Rows from block 3, named by matrix and row number. Rows with one number belong to one neuron. Each number is 128 + 32 x the weight over its row's rms, rounded and kept within 0 to 255. All counts start at 0. After the name is the row's rms in percent of the matrix's.
# gate: MLP gate (model.blocks.3.mlp.gate.weight, 256x128), inputs 0-63
# fc1: MLP up (model.blocks.3.mlp.fc1.weight, 256x128), inputs 0-63
# fc2: MLP down (model.blocks.3.mlp.fc2.weight, 128x256, transposed), outputs 0-63
gate.123 106 [103 126 141 125 127 111 119 102 122 185 118 126 143 174 111 172  95 160 119 139  91 164  84 129 101 125 146 147 155 116  64 105 109 159 115 128 100 146 125 138 202 141 104 142 119  97 170 166 144 169 129  91  67 179 124 137 189  64 126 124  96 197 141  98]
fc1.123 106 [144 136 184 125  85 127 166 133 138 130 105  78 127 160  86 143 128 107 153 131 152 128 157  98 160 111 157 140 143 160 205 190  93  52 118 203 130  88  84 150  85 140 157 160 130  71 103 118 152 123 166 137  44 120  98 117 189 102 169 133 153 147 160 120]
fc2.123 106 [148 145 110 159 145 128  55 165 111  94 142  98  90  99 145 101 144  88 102  97 107 137 153 139  74 128 135 178 141 102 138 135  91 133 108 140 109 141 128 189 167 131 131 132 140  93 132 113 122 125  63  96  82 187 143  96 109 134 130 160 165 111 127  95]
gate.124 106 [189  96 145 147  82 152 149 115 126 167 131 137 141 139  60 169 161 112 135  72 135  94  77 155 117 127 133  95 130 148 174 190 133  97 148 166 139 123 118  82  60 209 138 147 120 196 114 132 189  97  73  85 135 129 131  87 134 147 119 117 159  82 124 160]
fc1.124 102 [137  76 144 123 137  68 130 129 105 143  92 107 146 125  96 174 104 143 100 118 130 158 129 145 138 161 144 166 113 181 129 109 100 104  89 128  81 159  77 162 135 176 186 135  94 159 122 134  48 101 122 107 189 105 119  91  52 143 161  81 101 114 194 166]
fc2.124 104 [144 115 111  94 142 107 160 146 117  76  99 144 111 124 116  93 146 148  86 111 157 164  47 136 195  91 131 136 120 114 152 172 144 161 101  63  74  99 145 122 135 156  92 144 108 136 142 139 101 102  87 161 156 104 120 132  64 105 133 175 124 103  79 104]
gate.125 100 [177  72  98  81 144 158 208 166 111 123 114 147 155  99 153 119 153 104 107 212 108  97  84 118 149 195 146 128 113 150 135 111 143 106 173  97 163 162 129 148 124 136  79 197  83 191 105 111 149 137 140 135 157 118 168 118 129 106  86 103  75 133  83 157]
fc1.125 099 [131 187 112 169 197 115  74  90 153 148  87  88 122 116 137 132  93 179 150 143 138 139  92  99 121 147 139  83  79 134 187 151 131  87 151 118 105 131 114  90 153 120 163 122 138 171 154 142 165 133 105 133 144 159  80  99 160 157 132 126 165 172 100 142]
fc2.125 100 [ 91 117 132 127 147 166 124 161 128 122 126  94 103 154 122 149 138 126 126 141 134 104 154  64 107  76 157 135 111 145 102 139  79 141 120  88 168 146 119  58 107 120 120 140  82 114 147  59  70 116  69 128 116 119 199  79 117 129 153  65 123 156  77  79]
gate.126 100 [116  88  92 122 131  70 121 189  90 120 152 138 185 150 148 101 119 101 137 105 101 117 150 155 123 134 128 102 143  64 145  98 121 116 117 150  80 170 134 103 186 183 131 148 116 142 166 141 140  85  92 172  67  97 124 138  88 118 124  94 164 150 122 143]
fc1.126 100 [154 135 116 162 137 150  87 210 141 154  65 151 126 117 130  97 135 164 136 124 145 135  71 174  85 114  82 125 106 135 138 102 183 152 101 129  82 130 150 117 163 159  87 118 151  92 104 132  79 159 116  78 129 146 152 137 136 167 141 102 115 177 150 125]
fc2.126 101 [110  90 148 146  96 128  69  71  97 110 137  98 177  88 121 118 132 115 162 109 112  90 132 146 161 129 138 139 108 157 154  95 140 161 133 124 133 100  42 212 112  79 142 103 129 112 240 133 187  87 111 166 148 148 132  97  90 157  76  88 116 164  95 164]
gate.127 100 [133  94  70 157 117  61  73 118 161  83 145 174 118 169 172 141 140 105 129 120 125 127 136  80 125 105  85 156 116 199 104 137 143 162 114 113 108 100 116 130  99 100 136 134 162 142 182 163  90  81 119 104 143  80  65 136  87 150 169 116 127 115  96 129]
fc1.127 098 [126  91 104  92  97 139 146  64 169 146 185  58 113  83 122 139  61 105 167  79 133 111 141 124 188 179 145 135 156 150 151  86 167 101  82 122 108 142 169 153 130 123  81 124 106 185  90 178 133 138 159 161 116 129 195 149 122  95 130  84 125 148 120  90]
fc2.127 096 [192 153 159 126 108  88 121 155 169 201 123 130 139 180 143 155 141 125 100 120 151  45 138 117 160 132 134 142 194 130 124 121 135  94 130 147  77  79  91 134 151 112 131 151  76 184  91 132 155 134  76 159 130 177 126 223 137 164  95 104 160 110 118 125]
gate.128 101 [ 91 147 158 128 125  68 107 114 131 124 170  23 153 151 174 156  79 136 117  87 125 148 130 101 138 102 103 159 169 113  74 142 207 122  94 122  79  83 139 196 104 130 141 138 114  96 104 153 120 141 135 133  77 171 103 131 151 122 160 150 147 157 113 150]
fc1.128 102 [125 161 145 172 189 173  54 110 173 105 135 115  77 170 182 160 115 118 151  97 143 139 120 141 116  98 135 128 139  97 113 156 132 131 168 119 120  91 149 157 130  82 147 145 119  69 117 172 213 166 112 148 126 102  85 131 136 171 195 144 120 112 140  98]
fc2.128 103 [164 142  89 121 123 181 159 139 118 117 114 126 161 122 108 123 146 124 162 150 163 183 128 144 155 105  99 124  67  91 163 132 140 131  82  64 112 145 109 112 115 131 178 161  94 141 122 131 152  96 146 180 105 127 119 144 141 110 148 108 158 182  64  84]
gate.129 104 [188  91 140 119 131 149 125  95 175 116 131 129 101 106 139 107  54 112  90 103 143  84 148 176 144  85 125 148 135 156 169  72 127 120 114 158 136  72 128 181 148 112 133 133 135 163 125  87 123 121 142  97 165 100 109 172  51 137 113 120 125 107  60 155]
fc1.129 106 [145 102 137  85 165 134 149 161 112 180 118 117  91  95 137 113 148 145 133 152 128 159 149 181 112 136 106 104 112 198 129 104 117 172 146  65 135 112  98 134 122 165  95  69 144 186 101 161 103 174 123 102 167 147 102 175  86 160  89  93 141 162  85 140]
fc2.129 107 [142 137 127  97 159 126 103 135  83 192 150 140 136 159 104 135 191  97  76 115 116  82  91 132 139 142 154 157 142 169  74  76  94 109 146 181 123 145 172 168 153 153 120 156 148 124 162 106 100 153 107  77  88 141 160 108 146 118  75  90 163 150 202 127]
gate.130 098 [141 120 102  91 177 111 110 175 108  85 137 132 123 161 141 146  53 169 132 151 134 120 122 156 152 166 143  87  83  99 104 127 119 188  98 146  85 145 163 115 166 104 112 136 184  92 107 118 164 128 153  99  76 154 104 175 121 170 103 176 155  95  95  78]
fc1.130 097 [ 68  91 140 121 146 134 120 143 101 150 185  92  89 137 154 135  94 159 128 179 144 116 147 128 109  73  59 128 186 116  95  87 126 153 109 123 148 156 146 124 207 154  87 135 144 114 153 125 159 116 153 113  98 138 133 108 134 183 134 124 131 126 105  83]
fc2.130 099 [136 126 105  97 136 111 199 113 128 140 134  88 174 161  85 124  87 126 117 166 150 109 111 150 173 103 140 167 110 129 132 122 193 127 159 122 134  74 141  84 132 110 149 203 106 169 111 186 108  99 101 132 185 104 127 140 111 128  31  88 183  98 150 142]
gate.131 097 [113 173 172 121 126 107 144 139  91 135 144 166  94 181 124 131 210 185 111 151 132 129 105 134  92 123 126 157 172  69  26 124 172 135 101 145 107 118 144 156  82 106 147 155 124 169 138 101  46 141 136 118 110 144 146 115 150 115 134 184 136 174 133  83]
fc1.131 098 [144 100 138 110 104 139 122  56 134 150 161 128 160 154 126 140 112 125  74  92 117 119 138 148 159  80 165 173 199  83 114 165 179  97  63 142 139 125 117 183 119 149 182 108 131 184 140 165 143  83 159 129 102 153 142 131 163 113 152 102 123 145 139 125]
fc2.131 096 [111 166 180 134 158 191 126 178 139  94 127  68 138 152 188  46  97 144 133 101 109 127  75 156  89 132 127  96 158 115 118 162 115 146 159  86 139 165 128 130 104 148 135 123 157 134  88  92 117 183 139 143 191 174 110 137  90 127 125 162 134 167 167 150]
gate.132 089 [115 132 103 124 166  98 129 125 135 125 138 181 140 100 129 138  78 137 139 129 130  99 117 114  82 174 153 148 134 145 206 148  89 101 204 128  56 203 107 116 102 152  95 174 111 106  93  81 166 178 141 137  93  98 167  73 143 108 107 198  97 135 157 154]
fc1.132 090 [122 103 114  87 186  95 130 217 117 176 147 150  74 144 104 157 122 113 150 211 123 125 119 116 139 104 110  60 112 110 115 154 160  97  87 106 110 162 169 130 123 168 163 157 149 180  84 129 144 168  74 112 133 145 138  93 113 163  79 151 153 139  52  94]
fc2.132 091 [155 116 125 137 113  96 132 154 118 149 135 165 143 101  78 145 138  99 113 130 134 150 148 166 132  66 102 139 148  85 133 106 135 100 153 120 143  92 113 139 130  53 165 145 117 108 120 115 146  84 127  95 130 107 149 113  75  68 110  99 110 108 122  92]
gate.133 100 [145 145 112 156  99 135 117 134 118 128 119 115 157 123 137 133  86 152  70 121  50 182  98 109 111 165 116 139  30 164 154 113 142 116 105 118  97 124 142 137 136 157 114 125  93 164 194 120  84 123 145 137  81 145 141 145  79  93  79  69 197 195  59 172]
fc1.133 094 [135  90 141 137  84 129 131 150  90 173  99  69 124 173 126 131 106 126 144 111  55 153 124  78  91 142 138 124 178 167 133 158 179  77 150  85  64 142 117 128 165  93 121  84 157 116 134 172 104 163 106 156  89 130 107 108 148 165 139 202 107  79 111 112]
fc2.133 095 [130 158 205 113 117 141 167 163 164 141 129 153 113 117 137 115 165 100  59  96 141 102  83 105 114 135 131 190 207 175 106 130 176 116 158 103 145  95 166 126 116  97 165  74 127 125  89 193 187 140 157 109 127 148 130 184 153 141  96  84  93 115 156 149]
gate.134 108 [ 94 143 126 165 148 123 117  86 172 131 110 146 108 140 131  89 155 121  97 181 105  90 105  99 133 148 160 120  83 171 143 123  95  92 125 140  88  74 142 155 158 143 100 130  57 127 168 159 109 111 153 129 164 160 185 171 109 140 132 164 146 146  87 125]
fc1.134 105 [165 144 100  83 102 161 113 123 108 134 170  97 151 137 160 139 149 139  96 137 135 133  91 130 157 116 179 118 107 145 121 153 142 113 175 143 174 117  91 162  87 146 186 125  97 139 135  67 176  85 100 137 144 107  59 120 153 146 141 106 167 133  81 132]
fc2.134 106 [135 122 172 127 143 117  92 126 188 138  97 132 132 100 189 107 160 135  84  91 128 125  89 149 157 177 134 122 128 166 110 135  98  85 155 130 105 159  98 144 136 139 106 157  87 117 152 124 176 123  99 165 134 110 134 118 147 135 148  95  88 109 117 127]
gate.135 094 [108 139 151 161 149  91  49 183 116 142 124 131 120  98  69 126 108 139 126 128 118 195  76 119 143 174 183 136 122 112 129 186  55 143 103 118 136 202 178 134 136 187 113 195  98 121 121 128  86 151  90 163 103  80  85  77 169 102 113 119 137 181  83 121]
fc1.135 097 [137  93  67 125 103 186 115 122 141 148 119 122 133  75 137 193 132 112 138 157 123 110  74 113 168 101  96 103  82 158 153 119 139 141 116 136 134 114  76  98  98 126 135 163 126 132 110 164 155 144 181 140 132 194 140  54 124 171  78 148  60 151 161 122]
fc2.135 099 [185 159 156 194 124 105 163 115 116 165 134 157 116 166 171 151  62 137 124 100 150  87 176 148 114 108  83 124  85  87 164 134 125 141 150 109 147  88 124  71 107 125 139 127 104 144 152 137 159  50 117 153 176 161 169 142 168  87 121 162 104  74  82 150]
gate.136 094 [177 144  95  95 104 174 138  76 115 131  97 124 179 123 103 110 122 146 114 101 116 120 173 111  91  44 135  37 146 176 128 104 145 155 150 150  87 103 119  95 124 134 130 139  55 145 154 181 125 124  87 128 131 108 147 153 109 166  82  87 159 121 137  85]
fc1.136 095 [133 118 114  98 141 146 127 207 233 121 103 137 148  57  97 147 132 104 116 144  69 113 155  67 135 208 141 153 127 151 157 148 134 139 137 109 188 158 108 157  77 122 115 124  57 149 140  70 134 112 102 148 115  36 140 153 125 143 171 152 137 185  93 141]
fc2.136 093 [143 142 139 103 157  97 131 148 162 103 176 144 128 191 163 132 166 164 100 131 123 148 113 134  98 134  94 118  88 156  78 122 153 160 113 124 165 161 133  82 209 169 130 116 156 145 157 154 149 101 130 103 132  49 105 120 146 105 132 150 171 146 119 204]
gate.137 105 [ 84 121 107 122 164 100 100 136 134 177 117 160 182 120 148 180 122 206 133 108 160 173 159  58 147 133  91 142 124 158 129  83 157 164 130 121  90 154 111  89 100 124 123  82 115 192 159  92 130 145 172 172 140 128 132 103 156 131 127 114 144 120 138  98]
fc1.137 103 [139  93 148  96  62 119 130 106 145  95 133 127 197 126 115 169 118 111 113 101 108 113 165 155  63 110 104  85 211 115 112 103 153 107  76 148 199 192 167  97  91 131 133 133 116 130 147 172 100  84 121  92  91 102 165 143 127 147 147 163 103 111 130 128]
fc2.137 104 [133 191 200 107 149 208  94 144 110 115 108 116 122 166 132 187 117 186  89 151  96 143  72 108  95 120 112 123 143 120  76  56 147 116 142 132 176 147 125 144 113  96 104 162  97 151  88 116 105 115 126 128 130 180 158 135 136 131 142 127 113 139 121 195]
gate.138 104 [ 90  73 121 101 125  88 131 110 152 101 132 146 118 182 138 131 194  86 155 150 126 102 109  71 146 137  75 165  82 111 116 145 141 156 128 114  76 143 124 151  91 130  51 170  74 115 132 119 109  82  81 177  79 137 187 185 139 132 104 129 100 100 171 195]
fc1.138 104 [120 148 100 171 163 104 167 128 115  74  92 117 128 158 139 123 105 114  83 135 130 102 136 148  90 111  81 101 123 117  84 175 119 115 176  92 106 197  58 123 110 155 150 143 109  72 134 132 151 112  80 103 107 119  84  51 114 122 118 115 167 118 118 156]
fc2.138 101 [116 193 108 173 138 177 147 112 126 100 132 154 186 113 144 113 128 118  88 128  70 184 164 137 123 185 119 114 109 174 116 121 149 143  93  86 181 135 212 141 148 151 150 120 110 138 144 143 108 109 142 183 138 121 121  44 189 103  65 129  87 156 112 128]
gate.139 097 [125 163 153 143 110 132 109 107 184 116 160  60 212 152 151 115 149 138 129 124 102 124 113 113 115 171 151 133  96 110 138  81 146 128  96  84  70 121 158  88 148  81 143 169 154 169 139 100 101 200 129 174 139 126 151  78 157 105 119 130 119 205  75 105]
fc1.139 095 [119 135 191 111 169 164 152 152 178 115 141 133  65 109  86 164 119 134 206  83 164 102 151 111 103 148 153 105 106 142 169 132  82 106 162  73  96 163 120 123 130  99 194 172 127 141 110 174 159 104 139  94 138 163 101 108 113 166 148 176  92 120 148 100]
fc2.139 095 [100 123 125 140 176 129 149 165  95 146 147 139 121 118  67 110  74 105 170 114 107 101 156 126 122 112 135 138 101 150 213  85  97 141 127 161 125 126  95 111 133  96 108 144  92 146 145 107 116 164 143 121 128  75 106 102  89 141 159 119 112 149  92  53]
gate.140 099 [126 164 167 155 129 146 144  90 119  92 127 110 122 179 165  63  82 108  88 113 205 126  78 144 180 109  87 169 125  97 155 130 160 158  89 130 163 124 128 124 140  52 160 131 121 102 113 110 209 145  99 139 123 101  90 125 132 144 161 169 126 100 114 131]
fc1.140 092 [143 152 113 121 114 141 139 156  98 133 132 153  86  99 171 171 194 152 160 158 112 132  92 147  91  81 104  73 123 119 146 188 148 115 168 146 121 121 101 103 164 184 122  78 118  97 138 168 175 101  57 101 100 182 129  76 109  95 141 139 138  72 155 187]
fc2.140 096 [174 127 126 206  75 191  96 144  92 118 130 114 126  98 142  94  59 138 116 134 118  76 134 131  94 160 115 138 141  61 156 110  91 162 148 166 121 109 168 142 113  84  69  61 170 148 166 119 158 142 155 110  92 164 129 155 147 135 154 114 143 155 138 120]
gate.141 092 [133 148 126 149  83 104 167 121  71 167  55 113 109 154  86  82 137 147 130  99 152 115 159 170 106 171 158  92 100 106 104  96  86 127 105 104 137 113 170 116 178 227 101 138 127 126 123 110 119 156 188 111 124 163 162 116 167  89 116  66 112 116 159  95]
fc1.141 096 [170 103 168 162  88 143 162 151 108 125  64  99  81 166 110 127 113 159 123 110 144 122 219 152 112 123 137 155 108  99  95 122 126 135 111 120 111 127 171 157  69 146 200 101 129  97 146  83 117  97 118  90  53  96  76 180 177  82 123  91 129 108 122  82]
fc2.141 094 [163 131 203 127 111 105 126  99 128 127 191 141 121 140 178 101 139  78 152  81 150 103 154  99 128 151 164 184 158 175  95 111 111  89 173 181  94 106 153 132 193 164 107 108 141 113 140 171 121  92 140 142 118 109 146 172 138 118 116 138 164 149 124 101]
gate.142 110 [ 83 161 128 131 126  84 136 104 103 156 166 139 221 143 111 138 139 121 149 121 175 132 162 124 163 110 138 128 127 115 138  68  76  88 139 133 127 130 123 107 186  93 155 121 160 153 106 123  47 123 133 164 148 119  95 110 103 133  83 181 161  78 157  67]
fc1.142 107 [133  77  76 101 110 143 117 125 185 127 134 159 133 117 156 146 124  60 110 170  96 126  93 109 129 119 102 115 183 118 157 148 155 144 126 141 142 124  99 136 120 106 111  85 119 158 147 104 169 127 137 122 135 120 173 124  67 140 169 154 120  90  82 135]
fc2.142 108 [115 174 100 112  85  70 115 181 129 166  87  90 117 103 103 129 140  52 150 112 153 133 138 103  22 132 153 164 203 138 154 204 132  40 142 152  92 142 116 124 168  93 133 144 170  63  55 111 132 181 123 120 112 105 178 139 138 120 128 187 143 174  98 120]
gate.143 106 [102 145 130 151 143 129 124 142 149 103  94 113 174 143 170 111 149 124 130 146 188 195 159 140 150 130 162 103  99  67 117 100 107 152 140 115 118  67 148 127 187 128 172 128 104 114 122 134 112 123 128 165  59 198  82  97 140 151  61 195 119 144 122 162]
fc1.143 103 [182  73 131  97  88 131 107 156 128 111 131 161 165 162 169 161 120 129 132 140 135 143 106  89 142 151 139 145  92  96 120 166 114  85 195 119  52  52 176 122 126 143 106 109 132  88 112 163 129 251 128 152 104  76 126 103 130 156  83 131 128 206 116  95]
fc2.143 105 [ 74 105 151 128  88 121 128 125 107 135 122  88 121 181 138 156  77 110 149 139 181 140 130 162 132 127 150 111 140 124 163  94 149  75 172  99  57 149  81 107 111 162 196 174  82 149 139 122 170 120  62 113 119  93 132 156 144 131 144 217 156 124 130 103]
gate.144 112 [122 131 134 165  92 131 118  91 104  93 116 141 154  87 161 113 142 167 101 128 165 140 159 154 145  79 168  59 172 109 120  60  98 130  35 214 148  88 167  98 120 176 147 115 110 116 138 106 142  98 123 119 135 113 158  68 157 184 156 124  90 105 129 151]
fc1.144 108 [124  53 120 108 110  77 132 119 121 137 132 139 168 129 141 159 179 102 195 132 180 115 139 130 147  75  93 126 129 139 136 132 179 192 125 149 146 133 125  96 133 109  72 116 130 132  88 131  97 145  82 151  92 152  68 114 160 150 121  98  98 134 206 125]
fc2.144 108 [ 57 126  76 121  85 137  95 119 151 116 125 178 146  55 133 158 158 104 112 124 137 199 126 146 177 167 108 114 149 141 152 183 107 119 181 161  99 151 114 137  92 114 150  82 144 137 130  92 113  83 150 156 162 118 132 139 170  88 155 157 103 141 110  76]
gate.145 112 [124  93 151 102 110  69  83 148 119 137 167 130 105  92 107 137 171 112 144 120 141  90 107 170 123 121 166 104  72 141 185 138 135 152 124 104 103 174 151 131 135 181 166 138 116 137 133 146  97 166  42 132 109  90  91 161 117 133  99 113 121 120 117  87]
fc1.145 110 [106 128  95 169 144 120 144 143 187 182 143 161  60 140 120 123 115 100 118 115 165  86 160 133 197 128  50 136 161  92 118 112 172 101 166 152 143  93 110 127 135  53 118 129 145 112 144  87 111 101 100 136 166 156 123 123 119  95 172 182 128 128 128 127]
fc2.145 110 [146 142 121 136 125 115  95 130 112 119 118  93 117 149  91 167 102 109 139 114 126 131 162  84 132  94 104 203 172 150  99 112 112 111 130 110 161 140 142 116 141 154 124 196 200 174 135 113  62 126  97 158  93 126 122 172  74 143  72 168  95 164 134 175]
gate.146 099 [ 95  98  94 122 122  67  88  95 135 147 141 159  95  78 142 167 144 130  92  88  98 126 151  54 100 158 150 145 137 239 117 137 184 170 140 121 127 131 103  78 126 192 167 149  78 136 131 154 142 137 155 122 147 112 115 128  55 103 133 124 121 163 174 117]
fc1.146 100 [108 106 171  60 122 116  86 117 121 148 105 132  89 210 130 159 144 131  79 110 132 136 134 132 121  95 123 118 129 106  76 130 227 119 152 162 158 157 173  65 128  97 156 157 132 117 131 102 142 148 106 158 151 110  87  78 151 195 100 182 166  78 142 121]
fc2.146 109 [184  74 145  89 158  79  95 151 163 178 116 189  76 143 112 136 132 184 148 136 102 153 120 181 201  91  93 145 119 129  69 123 130 163 165 164 176 173 165 113 135 182 160 111 158 205 145 105 153 111 176 118 149 123 134 153 101 131 156 142  79  90 118  99]
gate.147 104 [131 181 163 139 167 141  93  88 107  80 138 116 110 100  90  48  82 124 100 169 152 174 130 197 107  61 156 100 163 122  91 123  89 122 101 134 116 109 122 132  97 152  83 153 174 155  85 122 152 154 142  63 149 144 190 143 107 121 112  78 155 102 121 137]
fc1.147 098 [118 139 148 151 133 145 145 153 128 116 133  74 139  88 123 103 128 106 167 150 117 180 103 141 114 169 150 178 121 130  94 165 127 157  59 145 183 106 118 130  87  72 105 128 121 159 141 106 114 110  91 144 152 114  95 133 164 123 140 143 211 121  68 183]
fc2.147 099 [189 161  80 104 139 130  63 124  93 168 183 151 137 137 183 104 115  88 127 149 108 172 116 108 127  75  73 154 172  81 135  75  88 177  99 130 113 162 139  77 182  59 136  99 105 107  88 129  94 201 140  82 106 109 169 124 133 103 130  81 165 143 173 126]
gate.148 094 [146 125 139 132  79 121 109 132 121 117  89 156 128  88  87 123 119 177 109  66 172 136 161 128 129 185  99 146 117 155  93 106 116 173 105 120 139 101 130 113 108  95 117 136 109 166 141  93 122 103 159  78 167  92 127 160 105 125 116  61 106  99 162 155]
fc1.148 094 [155 115 172 165 110  96 149 124 119 178  90 121 132  71 123 107 134 134 138 153 102  80 180 146 106 196 115 139 146  95 124 104 104 116 127 190 162 134 144 153 135 136  76 167 106 180 121  93 111 133 160 139 101 133 146 124 123 123 124  90 122 122 130  78]
fc2.148 095 [151 189 148 146 125 183 152 117 115 126 168 153 140  73 101 126 128  94  93 122 130 153 147  97 154 200 175 115 140 175 122 157 163 120  90 138  64 104 146 128 179 109 115 109 132 123  91 133 158 112 133 126 163 110 133 165 185 138 132 182 164 131 122 100]
gate.149 103 [ 63 155  85 114 208  59  96 106 158 164 114 112 119  99 184 152 152 142 150 155 117 103 112  71 141 133 140  99 127 139  82  86 132 130  91 118 131 115  99 115 109 154 181 135 110 156 144  97 113 117 117 186 160 138  64 160 126 138 148 148 149  95 118 166]
fc1.149 102 [146 135 134 170 119 139 140 111 162 103 126 134 187 139 127 163 102  93 144 122 215  99 115 119 162 119 104 118 165 172 155 126  97 117 149 143 107 103  97 168 100  71 119 151 141 145 120 164 110  96 102  86  68 149 122 129  63 194 122 228 132 133  87 107]
fc2.149 100 [152 131 172 101 162  90 141 140 137  90 143 146 152  96 139 101 128 125 149  90 138 126  90 130 122 109 143 176 133 118 142 124 137  78 107 158  69 146 154 144 138 167 143 134 103 136 195 110 157 120 147 180  98 151 103  96 117 161  63 168 153 135 177 132]
gate.150 107 [119 104 120 138 139 143 145 149 127 188 122 134  66 127 114 140 119 155 132 128 156  99 119 169 121  68  69 132 161 109 130  92 155 120 212 122 183 122 134 219 103 157 106 151 151  78 108  53 150 123 125 205  66 152 111 131 108  98 124 143  97  80 175 118]
fc1.150 102 [140 120 126  93 135 134 144 107  97 182 121  90 102 181 166  98 137 113 125 130 108 200  63 150  94 138 120 125  93 162 176 137 197 122 123  98 147 119 129 134 173  65 118 140 128 110  92 137 137 167 137 166 103 149  81 167 116 130 100 156 175 126 140 162]
fc2.150 104 [168  48 104 156 160 155 141 147  89 124 154 110 142 150 105 180 143 167 138 129 149 160 135 140 135 160 117 137  82 120 139 117 104 154 103 137 124 141 190 106 100 168  77 116  89 113 128 135  77 176 100  69 127 126 137  78 137 103  51 146 136 133 118 139]
gate.151 099 [133 164 137 154 152 158 117 182 158  85 121 132 121  99 148 155 140 137 106 130 132 118 124 176 168 108 162 182 119 105 181  65 102 158  77 121 148  92 166 153 136 141 133 127  94 167 186  93 221  90 194 134 148 133 117 196 138 129 121 123 152 158  67  90]
fc1.151 096 [104 128 151 143 138 126 118  94 135 162 163 187 150 148 135 157 130 100 124 140 124 148 106 133  73  92 159  96 111  99  38 121  99 144  88  95 102 139 108  88 129 180 162  53 123 157 139 116 128 205  85 143 141 180 125  75 111 102  98 136  75 162 155 135]
fc2.151 099 [121  91 147 151 113 183 135  99 119  95 104 132 152 107 121 122 160 123 111 112 115 105 157 171 133 137  64 101 128  26  95  89 162 143 118 115 126 109 165  85  78 162  91 106 168 154 147 164 108 156  99  87 107 199 104 130 144 138 148  73 108 137 105 108]
gate.152 102 [ 77 157 139 120 148  74 108 138 118 150  91  90 100 178 118 135 141 208 115 152 158 118 140 149 106 163 176 104 104 148 132 101  82 112 127 105  64  77 120  93 141 114 133 101 126  95 113  87  95 129 134 145 138 154 103 152 161  85 117 154 188 152  89  97]
fc1.152 095 [ 79 155 140 111 156  86 175  71 147 120 150 124 116 138 155 134  86 111 137 139 130 154 146 118 124 142  53 147 129 103 122 124 176 173 152 169 189  64 123 104 117  68  58 174 131 112  84  87 127 135 150 145 143  81 160  92  73 191 136 203  96 118 179 121]
fc2.152 096 [132 115 121  95 145 130 147 102  89  94 160 128 142 114  73 166 122 155 165 160 114 181 132 162 171 127 104 112  97 109 119 130 128 149 131  86 106  68 132 123 131 159 129 132 153  92 129 100 136 111 143 145 149 123  58 103 139 138  96 157 154 113 161 161]
gate.153 094 [131  80 193  77  99 103 132 129 106 163  83 160 133 233  90 103 137  65  71 152 135 111 155 158 119 227  89 127 148 138 101 137 163 125 131 132 143 103 141 138 137 140 121 151 118 117 119  62 134 137 101  93 112 108 112 157 154 151 130 219 161 106 114 116]
fc1.153 097 [157 128 203 104  87 171 156 118  91 146  78 150 108 101  13 128 132 130  75  98 146 123 197 159 165 166 147  63 150 134 121 135  98 127 157 170 175 144 108 133 143 139 144 112 149 128 120  85  94 118 132  92 119 113 147 160 166 156 118 136 181  84 115 118]
fc2.153 103 [109 175  88 179  72 149 150 137 110 131 112  79 135 124 145 119 145  34  87 119 179 153 184  96 170 132 128 115 186 107  84 140 125  49 115 174 102  42 131 167 159 110  82 151 155 119 125 136  79 121 149 161 142 103 119 129 131 143 136 194 162 148 135 140]
gate.154 096 [147 157 121 162 101 144 105 104  94 153 145 106  92 142 105  97 133 132 124  94 128 156 123 100 132 126 125  61  67 204 202  84 144 170  98  82  56 152 155 122 104 155 145  62 109 112 168 168 104 120 116 131  87 165  90 128 148  79 141 113 104 119 150 114]
fc1.154 095 [127 109 167 134 134 129 116 124 113  75 140 100 189 123 174 102  67  92 119 107 100  79 172 104 132 113 125 146 174  98 126 124 129 149  85 119 109 129 140 150 161 133 149 177 129 134 107 158 155 207 192  58 111 107 118 130 107 120 125 110 167 128 146  52]
fc2.154 094 [138 110 134 142 119 132 162 150  52 164 143 125 103 114  86 125 103 146 146 164 127  79 121 108 109 172 138  62  88  81 118 194 121 140 125  90 157  82 118 113 149 112 136 102 183  92 159 139 144 190 185 169 105  84  99 137 150  84 178 119 184 132 135 129]
gate.155 084 [149 122 150 127 164 123 133 164 140 152  96 125  76 107 122 153 214 112 118 100  79 144 185 156  98 145 173 120 192 174  89  47 131 119 118 121 117 158 140 148 130 150  97 144 103 171 133 122 147  99 113 129 174 146 144 140  46  73 124 118 154 120 111  90]
fc1.155 085 [168 128 111 133 136 136 156 172 129  65  99  75 187 153  99 147 156 157 141 136 116 155 130 159 114 179 143 105 143 116 131 157  65 153 118 101 202 163  89 176 153 103 153  76 109 146 144 121 139  74 126 160 115 183 106 178 143 148 142 135 153  76 133  89]
fc2.155 085 [142 122 150  75 131  97 184  75 135 127 115  96 125 174 133 155 125 152 123 115 165 172 133 136 139 123  90 165 104 135 164  68 185 146 143 100 149 128  73  95 135 167 108 105 112 194 116 130  77 166  84  99 150  75 129 164  59 118 129 114 150  87 133 152]
gate.156 094 [196 111  68 113 125 200 136 137 153 142 128 129 130 129  92 141 134  90 172  97 190 130 153 141 138 123 106  71  71  76 201 109  96 121 155 104 127 121 115 138 170 113 177 114 151 136 119 128 122 174  94 138 131 163 119  95 120 148 136 145  88  82 154 127]
fc1.156 097 [164  99 160 116  78 156 130 179 152 140 129 145 208 150 107  93 102 172 135 165 139  91  87  94 138 133 115 153 201 113 114 113 198 147 122 122  38  55 147 158 126 112 117 111 149 112 107 136 130 142 174 131 132 101 133  58 154 147 196 118 125 116 153  67]
fc2.156 094 [ 67 161 123 164 100 137 169 151 141 163 144 126 143 131  99 174 112 109 190 159 122 145 174 150  45 129  58 104 115 118  94  92  84 140 112 132 125 136 155  77 155 149 160 111  70 122 111 160 121 137  98 154  90 102 115  82 189 127 161 197 172 137 147 140]
gate.157 102 [133 152 152 118 140  73 123 123 133 162 154 153 133  84 110 191 161 179 173 169 124 121 146 144 181  96  79 142  92 117 123  93 104 176 120 158 109  99 127  87 112 137 125 166 150 159 148 132 144  85 152 172 120 127 129  88 132 103  72 139 126 164 154 131]
fc1.157 103 [ 94 143 112 116 117 169  48  58 152 143 155 133  63 115 138  85 101 119 133  95 129  67 137 178  80  75 121 164 118 128  94 167 158 151 164 158 130  93 126  99 131  92 132 143 127 104 169 135 183  95  96 102 202 139 116 167 130 145 163 137 168  97 130 123]
fc2.157 102 [130 163 124 101 157 110 130 152 146 114 127 121 106 103 130 119 140 184 132  72 127 106 118 192 127 120 113 156 166 162  78 198 212 132 111 133 114  95 205 132  92 108 110 174 144 157 107  93  98 127 108 167  93 181 129 165  86 166 153 109 110 120 125 143]